config.yaml
translate: 0.06
questions_per_image: 4
encoder_arch: "convnext_v2"
encoder_norm: "rmsnorm"
encoder_mlp_ratio: 6
encoder_inner_norm: false
fusion_encoder_bias: "all"
fusion_encoder_qk_norm: false
fusion_encoder_inner_norm: false
fusion_encoder_drop_path: 0.15
fusion_encoder_moe_every: 2
fusion_encoder_expert_mlp_ratio: 0.25
max_grad_norm: 1.0
warmup_steps: 2280
Rows from block 3 of the fusion encoder, named by matrix and row number. Rows with one number belong to one attention dimension. Each number is 128 + 32 x the weight over its row's rms, rounded and kept within 0 to 255. All counts start at 0. Numbers have three digits each.
# q: attention query, key and value (stacked) (fusion_encoder.blocks.3.attn.qkv.weight, 576x192, the q third), inputs 96-191
# k: attention query, key and value (stacked) (fusion_encoder.blocks.3.attn.qkv.weight, 576x192, the k third), inputs 96-191
q.67:150099124155097089160152079131177133171121080104138132076146129102083109089194134114110109117184162109121131133141134105129080067123124138099162170188140143102145171183092165117191138156147161164138138148097210155197122111104100114159162168125122151139145118091133167158175107136111185095
q.68:119128119064162165066088198115102109117146155140084111148086131139142115154075114114137166140079075144115103152115133122134169184116144094146115069124151123135116101074140121130050134131128143065112126122168047089098154103117117167099092094145151101125116172162087116077087173096129108144
q.69:134123169156165136101072093062120147108097136128108128127133157138137122175066154141169131132111102135153065087074140091079101188126076112189122074142178148143150119121124141162117168147087150098096084139152096093069099105075163146110063155112086076138113104161101140164160219070124070091
q.70:143098161206148086158119047110168158162096075089103130110119167105123106109160163119137068118200149103161112100122160100106084119116089136141161143163155176080144155189101134160177157150127173139145102158131213169147096108099125126162143152109078126133154086125111165193198128109106152086
q.71:119122106088102138142153181170129118153149128120148122115114104119113142058179087125074126087123139127105161168164136144178137068124175149094124181112050094112117125151141116114132099114207099154164172119111160160179174141194094108141180086168171183136147175099131103089086058171132160150
q.72:126148088197090045222178079139119127134110104116120134182132082116186103128135158163149144137155147131147142080139136159119116137174116149108136163108113147134128123108160122086185112102085098179134139126147137143132073150152153104139141102117113160081153062139189122151102120127160128147
q.73:157109113165074150135174085154169134155133118097179111091154098106105150122160129123128088132175142106113161160181114144109137048135119140079150185168127131103125155183091137099162079148155148193148169144054170149149130120118141122158176144119141156127112121112151145131170081182124193119
q.74:145123157190178111136092064074139142113097125114094148120126166131156110199076183125154131132147127136145076079085142098066094182147076118166129098152199162119132126128112136169123171149071162110099088154154116114094072090082187140121075171088087080113115077169114137168188210075131075107
q.75:124138116076143141127102185116109140111119164132043127139089145132206110141083071105141115154073114124126108129111118119139151208072143127163118074114144131156103086106120106121096136144113130059085110132179055096077107127153110164118090102170118105121124131181088114098071166120166106168
q.76:116138101070099134124163181174120121141159129126152115107116105125100156044172090111090128107117141124103167191153118138178151054130181134091119159104069082136108131148133110109118096105187109130156174120118136149184190142187100105143173084155178170129133176110122121069065056189124170160
q.77:125128102078091146120154191185129109147165135130151118118122111125098155060180083132080120119129143135094186187163125147176135078132178134092124158105062089135107127150142099102113104100190106146161182115110145152168182149181096112153189090157168173142143186110120119079069056176129169162
q.78:165085119170089102168170071136166122158124081105157115097157122111105115095184123114119108112169152101129145135148121137130090068146115137103148183163136139091129183177111174108189117144144156183143144146078210175186120113107104121165151162125119165122140131095164160156166090149106182092
q.79:129104119203136074199141035103144132162103111116079176103144183106146123156127145148154053124189149099146105052122129120071078150151112147166147155153143164099163150149116132142209131140125161157113125159160193169140096127121080123147121162125067138144145044144112141169208120123139112107
q.80:128139122084145165071097226118110122113129172127107101157123095166106133165103105138099215138056084133139121181126094129158172149091141107127114127118138120143104104075122149124059117136128140101094147130110049085125174117133095179098097096117200119136108186147118124058085171104118107173
q.81:147104104153093117180165106148149121163130096124146126091156100100107148075188101123127100105160149116124151139163137129168103065132123140103153183145093113112136183177130160084196095125151131182154151126091174174189135142142071104177166164141138160116147112085179129144154068155108181108
q.82:129137123134077116163167116184125145142134099130161142125146115124125157070179145119127102109183166108095169123162130162159129069155148137076118202116089124104108158161124124087174099103166106157170180117108200155164160169154108108146186122151139173128159125099168121131103042167118186147
q.83:136128144170157100131109077062118139105100121122109138135144166135160108194079170128169137152121107128158070082078135103064100208139075130173139078137184159120147131121113144167124160145065148108092086133156120108077067103074153132102074153092068073117113091158114141175178212069138071095
q.84:139119153158159113114100079077126145105098130131119126150134156128132116190063176142167132144110113140161073091097132113070109203124079103160127083150196150142132121095118142140135158147063150099096090143152091104074083102084165154107062153087093081120108095154117147188178207062125081111
q.85:123115095134086099183178128169140134145128110134153120114136109103144124080191112133112107107157167111096188146168123154179146073138154141088129179137066124112118131166124141118172097109154109171170165129110189156169139151161121095160189120152152187112136116102155122102104046200106179139
q.86:123143106064132156096127202133106092098152159144090101167111077173118129160107121151128178159076102140111122161126094125145175165113145104110115117089113102146104078038139127112055134134110114098100131124126030083107167128159116147088118090116192132128114165145114099055081171122122103180
q.87:156080119157083104178168069130168140177118082089125122076165117096124129099187111124127085127168161090131139117145132131139097086123139144103158173186152144086120171176103181109202103156144163154142145152099177176180115109107080119189141172109111159128130111098168160143173098151114168110
q.88:134128145155133129082151085135121151125115121139215101147166143112100151153141255117117210090147122133144148120157149154109116132143152140101110081133124145105175112170131141179153126126102129178160160128130143123140132143090255095127139136046148094097081117125126171158201132120103155134
q.89:128154162168121118066148122160119148143113134113230109152117152150101129129042217137105151162140126120124171096144090163098149133177114108081124106103114159114110110110108111155065136109117085072159182127150177042021146145103253139124131115152161100121139177132147132108085126157077097160
q.90:157090144179143128142121065107144136157107072094092144117115163080125119138145150131146086113188155104160083099107155101090068108120099137153148142167176167075128138173125172149179151161120167138136093136112192177159095102097088132149127183103065111146141105119108167210198133098130129085
q.91:157125177116164167054104210118129123109139134133113115127095109147066144117112123130109164143084088132126123206131096093134130115072151102149125100115143117148107115102121153151060162140148141068100142107098076094121173108116054157130113140133146118185123191112072139071080138120128106145
q.92:141140102100120123112093210128115138124119161116064133132111072142142127136098060139095160159069103128098107163140097108195142187072160114157123157124138114128085121079141173090078134130127126115112129128144038132100149116172055158115109112131122145148119172133133131048081145106112104199
q.93:105172116113156154098102168112080114088132162147112143185103136152169129161074150148155131147080099155120109104093123125107151184125137120150098099077117114166114076078168102140086146101108083077116110094154061095095141139153131144081108109137132098120130131173112102117096156113145053148
q.94:135119100141079122194191105168157121166148114109153126100160086110102137072191110116121118116144145113098159165175113146159123059142146132068148193157116103109130156161121139084182083131148131204136173148080172163195120130148102109163165147130133175130123124087178122104137070184128196132
q.95:119135099101089140140163176177139107147148125125137122111129111125118131069193085130099129107135155115095172170168132148198158054113182144093137174119051116130120134161141122100131081101192099160175169131114161161180166145181097109156201099155156183131139159105144113095091054182117187154
q.96:127132053087071124192205141185128107138133142131084114108135096118122154110200119123106122122091153130086186155192126181146161090148184141052119155107077118123136119137131108091154090114159110152159185120107150170178164143151087122144183118129117175105136144125101100128123053210144160125
q.97:145133147068204138074100119130110074115147154132088143133114196131150159154105124097149128145078104149116123073115122141092136167142127148126110074096089119141150104118104061187146152119080128059093101169173146114100150129166151122124054131176058104110154097170071106146126131117127059133
q.98:123146064131077177179193152131144136130130140140108119114152143121130148179150136157155117136131137147100175120157126215108145095159161119097128102129137112103142160119149109098122038118135117137165177121055182100099168124115113111112203131120133155148146113118143095166139122163110138184
k.67:126122077128108072161185145167125153119164101124149115122078103124148093062207100149077133125165179129118144198151159144216136079104151122099121202119147140121109109132144188096125120119163116202154163109085149174180163136068099108123185120148174131134167187099138121095094097137141192191
k.68:116138194160152164099056184081121119116080142148149150118157148146119151111098137092173126128081076126147097126064140107125123200138138121171143103142139169143160159146129166131128128154123160106088068146099124081105082109129112106112047180093112095210092130111181112129150166083095068064
k.69:138121129137119155103136149113149160128044076111194123119124107111142176094117123118157096142112144110137120156131124103163102133143153121136144136176195255107143152161108180120140150150122140145112135112093137124132090116042078114149111152113128140215130153084164146122121135115115169089
k.70:127126091134095121160189097149146158129081094114181110120118092125151120080189096150110080124138157123126164193167127117168124032133137141083143164154167199112121135139115184094130118117187136201151185101084154176166150137052060114150182148148163155144145156078116157090093082148158211146
k.71:114146131118114115134097143143113077123202188139099130129143140147114073148123133131115166111111097146101142100143128154092152146119127120122114116093049000146111108102144076127125107113113105097141115124160117114097150133243170141119142111141123139052107109162112091127124110126140091146
k.72:137139069065113070189132080152132108134164115090045120144129152097089073180158092176104099143139146112118149073139117138128142108088133138093132099113137086112113093118121084144166104133122109085144153138178128183133186113126125162129148111128108165056135104173081137168126110146164067201
k.73:114142102135125104205174078172121183128133132131140130132111122129125112101172109140081095107189180135132127128162140105181113050126106170092116187120129117117089105157157138142129127105169095161187187107120150184192167169102107107130201094154116133099149153115104177095134108140127185153
k.74:136104115146109163110173141122132168132051079125166129117129115115143179088150123125136095129123137115144132171138126119168121097157147133118140161167198253108148147142120183134133115132136146182129142108085134146172113132026057099146135149109122145183139172093155162088119133127116166103
k.75:130137170166149164130075116073139130121036149138122116116172109135108158135110137092187126107088092129148111104086120106090126170151137134148134074140135187128156154146129177152149122152134158131099070140110101116112093123134071099132095181079076116180085096100143122114125158122142068043
k.76:110146154098122117105089170135099090122222184152098134137138138146114089142104136111131190108108090136118127102130116140097150155127118120141111112091046000159120123114148087113120132117113120083130110124176121094109146136233184145115121120153118133085118113145120071140138111125134094128
k.77:125155144105116120117083145123111086121208176144099128137136137146118091155110141117120179114095100135122117102123119145092144142120123125135111105080044000143119128104135082117132111113118114080136119132172120092109141120244182146107137116134136120067120106162107087145123115129126098138
k.78:132140081125103076167186116160130153115160109138152131131082101127139105074188096148081123121163186126139153176151157115196126040131123134093119176119158120120092106132137175093127124105187116187161187100114141192187166145091095136120198104156167142135157163105110140080099095143142209170
k.79:139108089130101146191192113131148137124080091112122108110134090118139152104180048144101086121109140115136131151147144113208141068135154156104135150149177184111121156141128215105136115138193140197141166107082110198179130135065000101146165157117117166153127128091139166075091090163148169153
k.80:124138172150167133086042175091101121132103165153109156140139183150119137150068170098153142117096067146131103102076140116113126204109133097188126089106121145156153101133138139172121119141096143048080054159120142111102104121151153124117057148104107088161114153132139113168161172086099039086
k.81:139142086118111065177156099177108134129221126115109131116108121120126055120172094162070135110176184115117156142174141128154131096090114144093120181114110055114071088120140118100134113120161098177172190111135140175164170138131142136131207090158148131074153138122099135131104089150149176207
k.82:137134106106112066160148079162108112132236147121062132136123136129112052156153113151100158137172145134110149097153122145121127109106105144121131147118099021123090088085124080133124118113107122140145137133158126135133176138172180156126148082156128143037132096158104127158132096134128115208
k.83:142114107143136138131164111113154169132036074107152118132123116109144189101155126125133093142138152125139128148119130130171106117149152128131145139179206255108135145147109171133141134140128140162119143117088136158162107131025073099151123149115125143193131161106138161108121143127123169120
k.84:130111118151130147114167119115158164124040085115170111120118113121143169109139123120133089149140159112148115145112138107164100105153134122136151137174209255118135137164112166142131139141130148157116138132087132141154098127026082104132120139120123133200130153102142157124135151109124149103
k.85:116132082132101093163147068152125095116215158132069140139125123124128084174145134166117147120177139131119137120169108135097128108113095161101112134109084005132089097087151082113139118124126107136153148115155141148138168151183171135133176079141140136050134076159106131137130087145148151176
k.86:129146174128175138094040177093126110134127166131090165151133161147114124167083156114146167131102085142132113088070133128085133229095140112186129082122114090145147118130130111149117128134071134042081077166145120096091111124175157115103071126112118078150108124161129091177168183087101032105
k.87:130137073136086090186192110156135170120132109129127121125096105136145100081190105146076089110172190124132136172147135125203126050127135150094130183131162148128097106136140177111129120117184118189177171096088127191175155156081077110136197131149143158113149153095120161083101089152136203177
k.88:115133087147121109088154037182142120109149136118157112128090114134157138138101165166095088165177161117124163129193105143088102058168111147105142166137133136100148103108123068127105133126119096100145162103121174142098129160135210137149113117179108160128160138161102162152185084175126203039
k.89:148105112130138064099106052118125106164154143111114143145128157101118084191093229120146103136208128133116160088151096167061100120152139135136126123118102102091168129116134025131122132114089128106107098130165203117105118126179245159149144107103139131097142092171149128226169114151128105104
k.90:135123090116087114156186119151154175139102098129180111116105089116154133067167101149078098132148170133133156190152138127194117045134142127091140176149199196112116131133119193112124108132180137179149175103065118165171156141054047122135182139114156168152126176087133162065085080144138185167
k.91:123139182127153142056057229090124147123125151164142146122142145141156124082123199054149168105100077144131107153094117135139115177126170109145129131127114141149144115148116164144110160135119150089087062130095140085136100115153110095094060134109138104180096182083155084120151153101098091114
k.92:108124166094157096103049174094105141128115152127035129122176173143071062147133173092154161130131078143134102106077137117137143189114159119186133067124136113137135060127123184170166126128103131096106063174128110151119142094149104107122094133110089102120097120125116137149138169088133052112
k.93:128121172118153167080073137091137102130121139117093136120167158133110155177066145108186144128076081114130108062097122142068139201154133128162139062125113106129156148118110075157138129153078148052081080157178115081080089113183134134122056144086092123108104082156140087159151163119126033085
k.94:119135083107122087172147080165099147127207151143114148132092140150121091119161109128075135112154167126124122139140155123170128098098097145101106169085110036125092085136150093128123146109144096160181160115160122168172174151148125120110178084178149131056155133145068135100121119139145148181
k.95:126143121116117103148096133149100095129202187145082127129146127139124083167113130127119170116125115129114135092144117156084144136099117125118100109089063000135118111102146086119122107128122108095154138145158111118095162124237189153107151114137133128061125102168117096141125094130125099171
k.96:115139080127139113194160038068137164110090100151057151138162160112101084213152108184155128147123136139140112073139153139120117163117146157097129135129129107124128111135124175133170150137089153219113132146120071118149094143108120101106117167063071122104077032142131159180185184116098064135
k.97:118146137172106145124098110129144110120136147135170122109131144129125160219095154174134107130059075141153139064123146176069180145151117142117107071097117085134208207122135058128082061104102090116141123133142171134079070116144118120107142072095132150146081054194160107115144128146149095157
k.98:138113102137136096153162103075152152105090094148003118137136161112126140193135122171130152131161161106133108084133110139098105123141133156123130154148137140090154128136113165140150147152106139235101108104137100087123142132113103115115135137081096118168156072098092175180164174155105093124