config.toml
encoder_arch = "convnext_v2"
model = "model that answers yes/no questions on an image's attributes"
dataset = "regions of photos with short descriptions (Visual Genome)"
train_examples = 101725
image_size = 64
crop_scale_min = 1
horizontal_flip = true
translate = 0.06
cutout = 0.4
questions_per_image = 4
encoder_isotropic = false
encoder_norm = "rmsnorm"
encoder_activation = "gelu"
encoder_mlp_ratio = 6
encoder_inner_norm = false
encoder_patch_size = [4, 4]
encoder_conv_stem = false
encoder_depths = [3, 6, 3]
encoder_widths = [64, 128, 256]
encoder_kernel_size = 3
fusion = "prefix"
fusion_encoder_width = 192
fusion_encoder_layers = 7
fusion_encoder_norm = "layernorm"
fusion_encoder_norm_position = "pre"
fusion_encoder_activation = "gelu"
fusion_encoder_mlp_ratio = 2
fusion_encoder_head_dim = 32
fusion_encoder_fused_qkv = true
fusion_encoder_bias = "all"
fusion_encoder_qk_norm = false
fusion_encoder_parallel_block = false
fusion_encoder_inner_norm = false
fusion_encoder_moe = "expert_choice"
fusion_encoder_drop_path = 0.15
fusion_encoder_num_experts = 4
fusion_encoder_moe_every = 2
fusion_encoder_expert_mlp_ratio = 0.25
fusion_encoder_experts_per_token = 1
fusion_encoder_shared_expert = false
fusion_encoder_positions = "learned"
fusion_encoder_connector = "mlp"
residual_init = "none"
optimizer = "adam_atan2"
lr = 0.0014
beta1 = 0.9
beta2 = 0.98
grad_clip = 1.0
steps = 11400
batch_size = 128
epochs = 14.3
lr_schedule = "linear"
final_lr_fraction = 0
warmup_steps = 2280
weight_decay = 0.2
Rows from block 3 of the fusion encoder of a small model that answers yes/no questions on an image's attributes, named by matrix and row number. Rows with one number within an expert belong to one neuron, the router's apart. Each number is 128 + 24 x the weight over its row's rms, rounded and kept within 0 to 255. All counts start at 0.
Before each expert's rows are labels from the 100 texts, of 14976, where the router gives the expert most weight on average: "fires on" is the input token at the peak. Only what is clearly more common there than usual is listed. The data: regions of photos with short descriptions (Visual Genome). In brackets: how many of the 100.
# router: router (fusion_encoder.blocks.3.mlp.router.weight, 4x192), inputs 0-95
# up: expert up (fusion_encoder.blocks.3.mlp.up, 4x48x192), inputs 0-95
# down: expert down (fusion_encoder.blocks.3.mlp.down, 4x192x48, transposed), outputs 0-95

# expert 2
fires on: "blue" (10); "brown" (9)
router.2 [107 135  77 136 161 121 125  84  92 127 138 126 126 128 115 147 122 120 115 125 153 122 129 115 133 104 167 127 140  90 116 138  96 108 165  86 143 137 169 116 153 127  93 121 131  95 172 112 129 116 118  85 139 149  91 137 105 180 136 158 154 118 115 150 135 104 100 148 132 146 124 111 150 146 105 175 117  77  56 172 113 150 136 141 160 140 130 137 136 108 127 176 145 135 142 137]
up.15 [ 78 106 104 127 135 131 110 134 113 122 150 151 137  97 117 103  90 106 126 142 149 179 191 143 145 157 165 154 145 135 147 131  91 140 131 117 102 162  88 158 125 107 129 147 153  84 147 138 132  90 116 103 147 164 150 136 122 146 120 116 102 154 173 120 102 175 129 113 100 134 154 151 131 138 140 154 136 118 134 150 146 161 156 143 152 111 140 136  97 118 123 145 135 121 134  97]
down.15 [118 141 143 157 151 119 155 161 124 142 130 152 151 114 147 134 144 105 146 155 103  67 148 100 140 123 149 131 122 144  99 149 141 143 159 156  74 132 106 119 151 136 161 112 118 170 127 163 123 121 164 167 102 172 130 127 160 142 122 105 144 111 106 129 115 182 119 147 106 148 103 122 101 134 112 109  71 135 158  98 107 118 133 171 124 122 111 137  99  97 146 112 142 119 172 150]
up.16 [ 84 139 125  92 116 105  98 150 148 100 146 147 119 112 106 129  91 170  77 116 129 158 170 141 108 132 180 141 149  97 157 136  95 141 123 131 101 134 122 148 124 102 139 169 163  96 149 164 125  74  98  98 152 174 121 122 100 162 131 137 121 153 163 149 116 163 138 139  91 117 158 109 158 145 145 168 129 128 113 164 149 128 146 113 133 126 119 143 128 121 119 157 115 104 142 110]
down.16 [145 166 166 165 128 121 154 166 100 156 134 131 135 138 167 134 147  95 128 148 109  67 169 125 125 137 157 125 124 143 123 144 115 130 160 170  78 102  87 129 120 115 165  96 109 125 129 158 144 101 148 103 122 188 136 124 146 145 125 118 136 108 100 120  77 165 110 132  74 177 119 129 121 124 130 134 103 171 181  98 118 126 101 153 135 121 142 152  90 116 162 136 129  99 161 160]
up.17 [ 78 161 158 119 126 120 100 136 129 111 155 171 112  87 111 121  97 147  97 122 161 167 166 158 105 126 161 162 136 112 134 133  89 150 140 135 133 126  96 135  84  86 139 159 151  94 164 116 146  58 114 105 142 151 133 105 109 156 112 143 134 140 162 133  78 181 134 128 109 125 164 110 142 130 140 153 132  98 142 155 148 120 148 143 133 128 144 162 123 120 112 156 148  75 155 153]
down.17 [153 143 172 173 140 135 148 155 121 140 111 142 139 128 134 139 141  92 140 164 110  64 149 110 121 133 161 156 104 124 114 132 141 163 149 179 108 117 120 129 149 147 161  94  94 158 140 157 128 130 157 141 110 179 138 124 127 145 135  93 152 103 102  99  99 181 100 156  95 150 113 130 119 134 109 118 108 181 171  99 111 135 114 164 127 145 117 136 125 136 150 105 139 112 166 162]
up.18 [ 70 112 124 136 125 106  95 135 100 132 167 165 145  97 115 104  95 127 128 106 161 166 172 142 136 129 159 168 141 129 140 144  94 128 144  91 107 145 128 151 123 113 103 142 142 105 154 136 127  98 116  91 123 169 133 118 111 149 108 121  64 145 166 146  97 139 132 118 122 130 153 132 132 119 135 160 114  92 125 151 117 133 154 111 147  99 162 153 122 103 125 150 126 124 157  73]
down.18 [159 141 140 153 116 136 159 158 120 155 149 148 147 126 131 118 141  95 147 150  97  94 157 111 135 139 152 116 131 141  95 108 126 169 140 143 111 140 105 143 128 135 155  94  99 180 133 158 121 117 154 152 100 198 133 124 146 134  91 117 150  87  92 114  89 174  99 147 115 155 107 137  93 108 141 128  84 148 174  91 104 137 102 170 126 106 164 143 115  95 145 119 134 130 131 140]

# expert 1
fires on: "wearing" (11); "sky" (11); "shirt" (7)
router.1 [ 95 123 130 124 100 103 117  86 160 130  93 139 144 126  99 121 110 163 123 153 161 120 131 121 144 123 126 177  93 140 149 135 136 119 119 134 142 133 146 100 128 119 118 163 157 125 131 111 169 132 109 125 159 105 166 156 106 134 169 124 111 168 153 135 147 113 144  71 119  92 126 136 162 140 151 124 131 143 161 124 137  85 164 124  90 113 109 113 110 178 105 131 144 118 137 119]
up.15 [131 157 152 160  81 108 140 141 134 169  84 164 161 148 129 112 143 132 154 127 119 125 174 125 157  94 139 155  93 159 117 121 108 155 147 136 102  83  94  82 131 112 140 119 117 104 145 118 155 156 138 117 127 152 165 161 140 126 138 101 118 130 153  95 138 135 137 106  82 101 116 157 112 117 145 133 122 132 142 147 140 114 125  70  92 126  90 109  61 127 135 147 133 129 127 109]
down.15 [147 114  96  95 115 151 123 131 103  99 159 142 109 139 134 141 135 141 108 130 135 135 112 134 121 119 171  84 177 116 103 131 120  97 108 105 130 149 140 145 131 134 115 118 122  93 153 158 118 115 123  92 101 151  71 102 119 114  93 137 145 119 128 147 118  97 116 169 152 119 143 121 126 132 128 192 128  72 123 165 117 150 112 153 162 142 159 116 169 119 137 184 140 137  79 124]
up.16 [136 114 149 162 160 163 173 165  92 145 151 131 139 112 141 103 159  87 135 117 115 155 136 118 130 154 157 121 112 131  87  93 108 162 148 132 149 141 106 150 146 143 133  91 104  94 154 129 103  91 148  93 114 145 146 119 132 138 138 111 140  95 112  98 111 172  87 126  90 158 137 105 128 106 121 153 107 125  99 151 114 160  94 146 129 133 155 155 121 103 162 165 126 143 121 147]
down.16 [124 110  88 158 125  77 137  98 126 141 105 146  94 131 127 151 125 136 105 184 115 112 156 143 149 109 151 152 104 150 113  86 148 128 140 100 125 120 110 135 148 110  94 119 121 105 136 102 130 105 132 115 163 138 128 119 128 185 168 102 136 125 156 160  90 127 139 100 108 134 130 149 126 159 127 153 135 133 170 144 147 107 132 108 111  81 120 152  90 172 134 143 131 150 129 142]
up.17 [125 108 132 125 135 161 157 150  79 126 152 141 114 102 121 142 138  90 137 107 116 163 103 134 131 157 162 116 116 116 109  86  97 155 151 117 147 164 123 162 135 146 100 104 113  92 161 109 113  93 128  92 109 150 132 119 121 135 134 145 156 107 114 121 109 145  92 139 103 172 146 101 139 106 100 162 128 127  81 164 127 194  98 116 133 134 157 170 137 109 145 165 153 155  98 158]
down.17 [140 122 113 158 108  84 153 123 142 146  89 161 123 125 138 139 161 114 115 170  95  80 151 156 156  91 163 151 128 123 128  98 121 150 137 138 140 111 140 113 136 109 128 105 122 132 132 137 109 125 154  96 135 173 129 120 139 160 127 118 140 121 134 152  87 151 144 128 103 146 138 135 115 149 128 133 136 176 182 118 147 122 119 105  88  98 124 156  90 154 144 154 143 135 160 152]
up.18 [118 119 149 128 125 158 125 147 115 109 169 162 145 111 117 110 117 118 155  95 131 148 121 124 129 161 159  95 167 146 133 130  75 125 162 107 130 154 138 151 143 151 115 131 122  98 157 126 104 131 128  83  74 162 100 106 123 100  81 140 148 129 130 110 135 147 115 195 111 138 129  99 135  92 124 160  99 117 118 161 114 136 112 124 159 121 142 155 125  93 120 172 132 127 106 123]
down.18 [160 107 113 147 135 135 171 160 107 132 132 151  98 138 169 134 150 128 125 144  96 129 130 143 126 150 137 106 154 103  93 143 158 157 127 115 114  72 119 162 124 137 145 106  80 129 149 183 117 125 158 150 136 120 103  93 161 121 103 186 133 109 105 121  95 187 115 161 126 128 134 116  93 116 113 125 130 108  89 100 142 143  86 156 145 168 142 113 132 117 166 127  90 105 119 125]

# expert 0
fires on: "white" (25)
router.0 [111  85 109 162 175 120 146 112  63 148 139  99 121  97 121 133 155  95  92 147 133 155 154 160 151 162 127 147 124 129  90 143 153 107 152 132 116 132 120 131 146 101  88 116 130 122 138 150 125 112 115 124 181 120 151 128 120 138 165 121 145  88 101 183 142 150  85 109 153 184 168 144 139 155  83 127 133 107 103 132 151 108 120 143 115 111 114 143 110 135 167 132 108 152 133 135]
up.15 [122 135 101 164 174 131 173 109 110 160 100 140 124 142 119 157 179 122 132 141 147 115 128 110 158 124 154 170  87 136 109 118 121 124  74 126 145 129 145  97 144 139 155  98 131  86 173 153 162 122 150 111  99 130 128 120 136 130 166 110 110 100  88 125 141 136  86 115 148 109  99  96 124 129 131 163  98 146 117 151 117 143 122 104 139 133 113 113 158 129 142 160 106 145 123 105]
down.15 [124 125 107 154 121 120 132 112 103 129 126 141 156 133 121 130 145 108 183 157 126 109 131  68 182 103 113 136 120 183 118 150 133 109 137 127 131 188 154  84 146 146 140 127 119 169 181 112 144 146 132 132 105 153 126 143 134 146 151  65  85 122 115 137 148 116 118 116 126 131  64 119 112 122 124 117  80 144 135 105  76 121 134 135 131  90 133 153 135 135 130 150 128 155 151 141]
up.16 [140 168 102 176 123 113 157  85 147 176  90 111 132 137 106 119 141 114 113 132 135 127 137 124 164 145 159 170 135 127 134 113  93 126 123 130 152 110 142  83 165 130  64 154 154 103 146 131 132 117 103 106 114 127 129 121 122 132 151 161 174 133 115 125 116  98 106 135 112 117 134 103 147 110 121 155 107 115  94 149 114 117 123 142  80 163 127 158 136 135 126 161 166 134  94 124]
down.16 [138 107 124 138 142 133 146 108 114 134 125 146 145 146 133 124 148 121 185 157 128 125 116  70 159 112 105 125 128 177 118 137 136 127 126 120 156 186 157  95 162 152 130 122 128 168 204  89 156 147 133 144  97 134 120 147 138 145 138  86  94 117 107 119 162 107 121 121 126 130  66 102 121 106 118 112  85 139 109  94  76 141 121 131 132 104 119 154 121 131 134 149 150 172 129 120]
up.17 [167 124 132 166 146  90 166 103 100 170  85 124 146 151 151 150 167 100 119 137 106 111 138  98 147 120 140 161  84 129  93 126 126 112 131 132 128 120 147  90 129 115 125  99 104 119 148 144 155 167 161 112 145 120 146 121 159 129 163 131 139  96  90 133 151 121  97  94 134 150 113 116 105 138 118 139  92 114 110 142 110  94  94 153 103 123  93  99 120 133 174 144 118 148 131 115]
down.17 [158 146 145 128 157 159 164 146 102 136 161 118 100 116 180 146 128 105 143 113  89 133 116 109 121 141 135  98 160 124 101 105  80 148 100 134 135 139 136 138 113 144 136  84  87  98 143 139 103 113 167  84  79 146 100 129 175  99  90 122 120 104 119 107 141 153 105 156 137 139 120 118  72  93 112 171 128 134 111 149 111 170 108 135 157 139 167 164 163  88 167 155 107 113 133 140]
up.18 [ 99 141 125 121 146 135 139 156 122 144 112 133 142 130 120 195 143 121 141 184 150  98 101 131 130 134 166 156 147 127  94 144 113 109 100 160 109 114 155 109 128 157 131  94 122 100 147 140 157 144 129 106 127 112 115 132 124 155 117 148 157  86 100 131 148 130  86 115 150 142 106  99 142 118 139 152  90 156 120 162  94  64 109 154 130  97  90  86 125 122 146 158  91 150 167  97]
down.18 [137 117 127 152 133 121 130 114 118 128 125 146 150 156 139 119 145 109 181 158 132 128 115  55 170 110 113 126 105 180 131 133 127 118 150 108 135 193 170  90 162 153 128 121 120 143 204 109 140 155 130 123  94 142 114 141 134 140 143  79 100 122 108 126 161 121 122 124 139 135  71 103 123 116 121 131  72 135 108 106  76 135 124 127 133  84 126 145 115 134 145 146 138 163 141 135]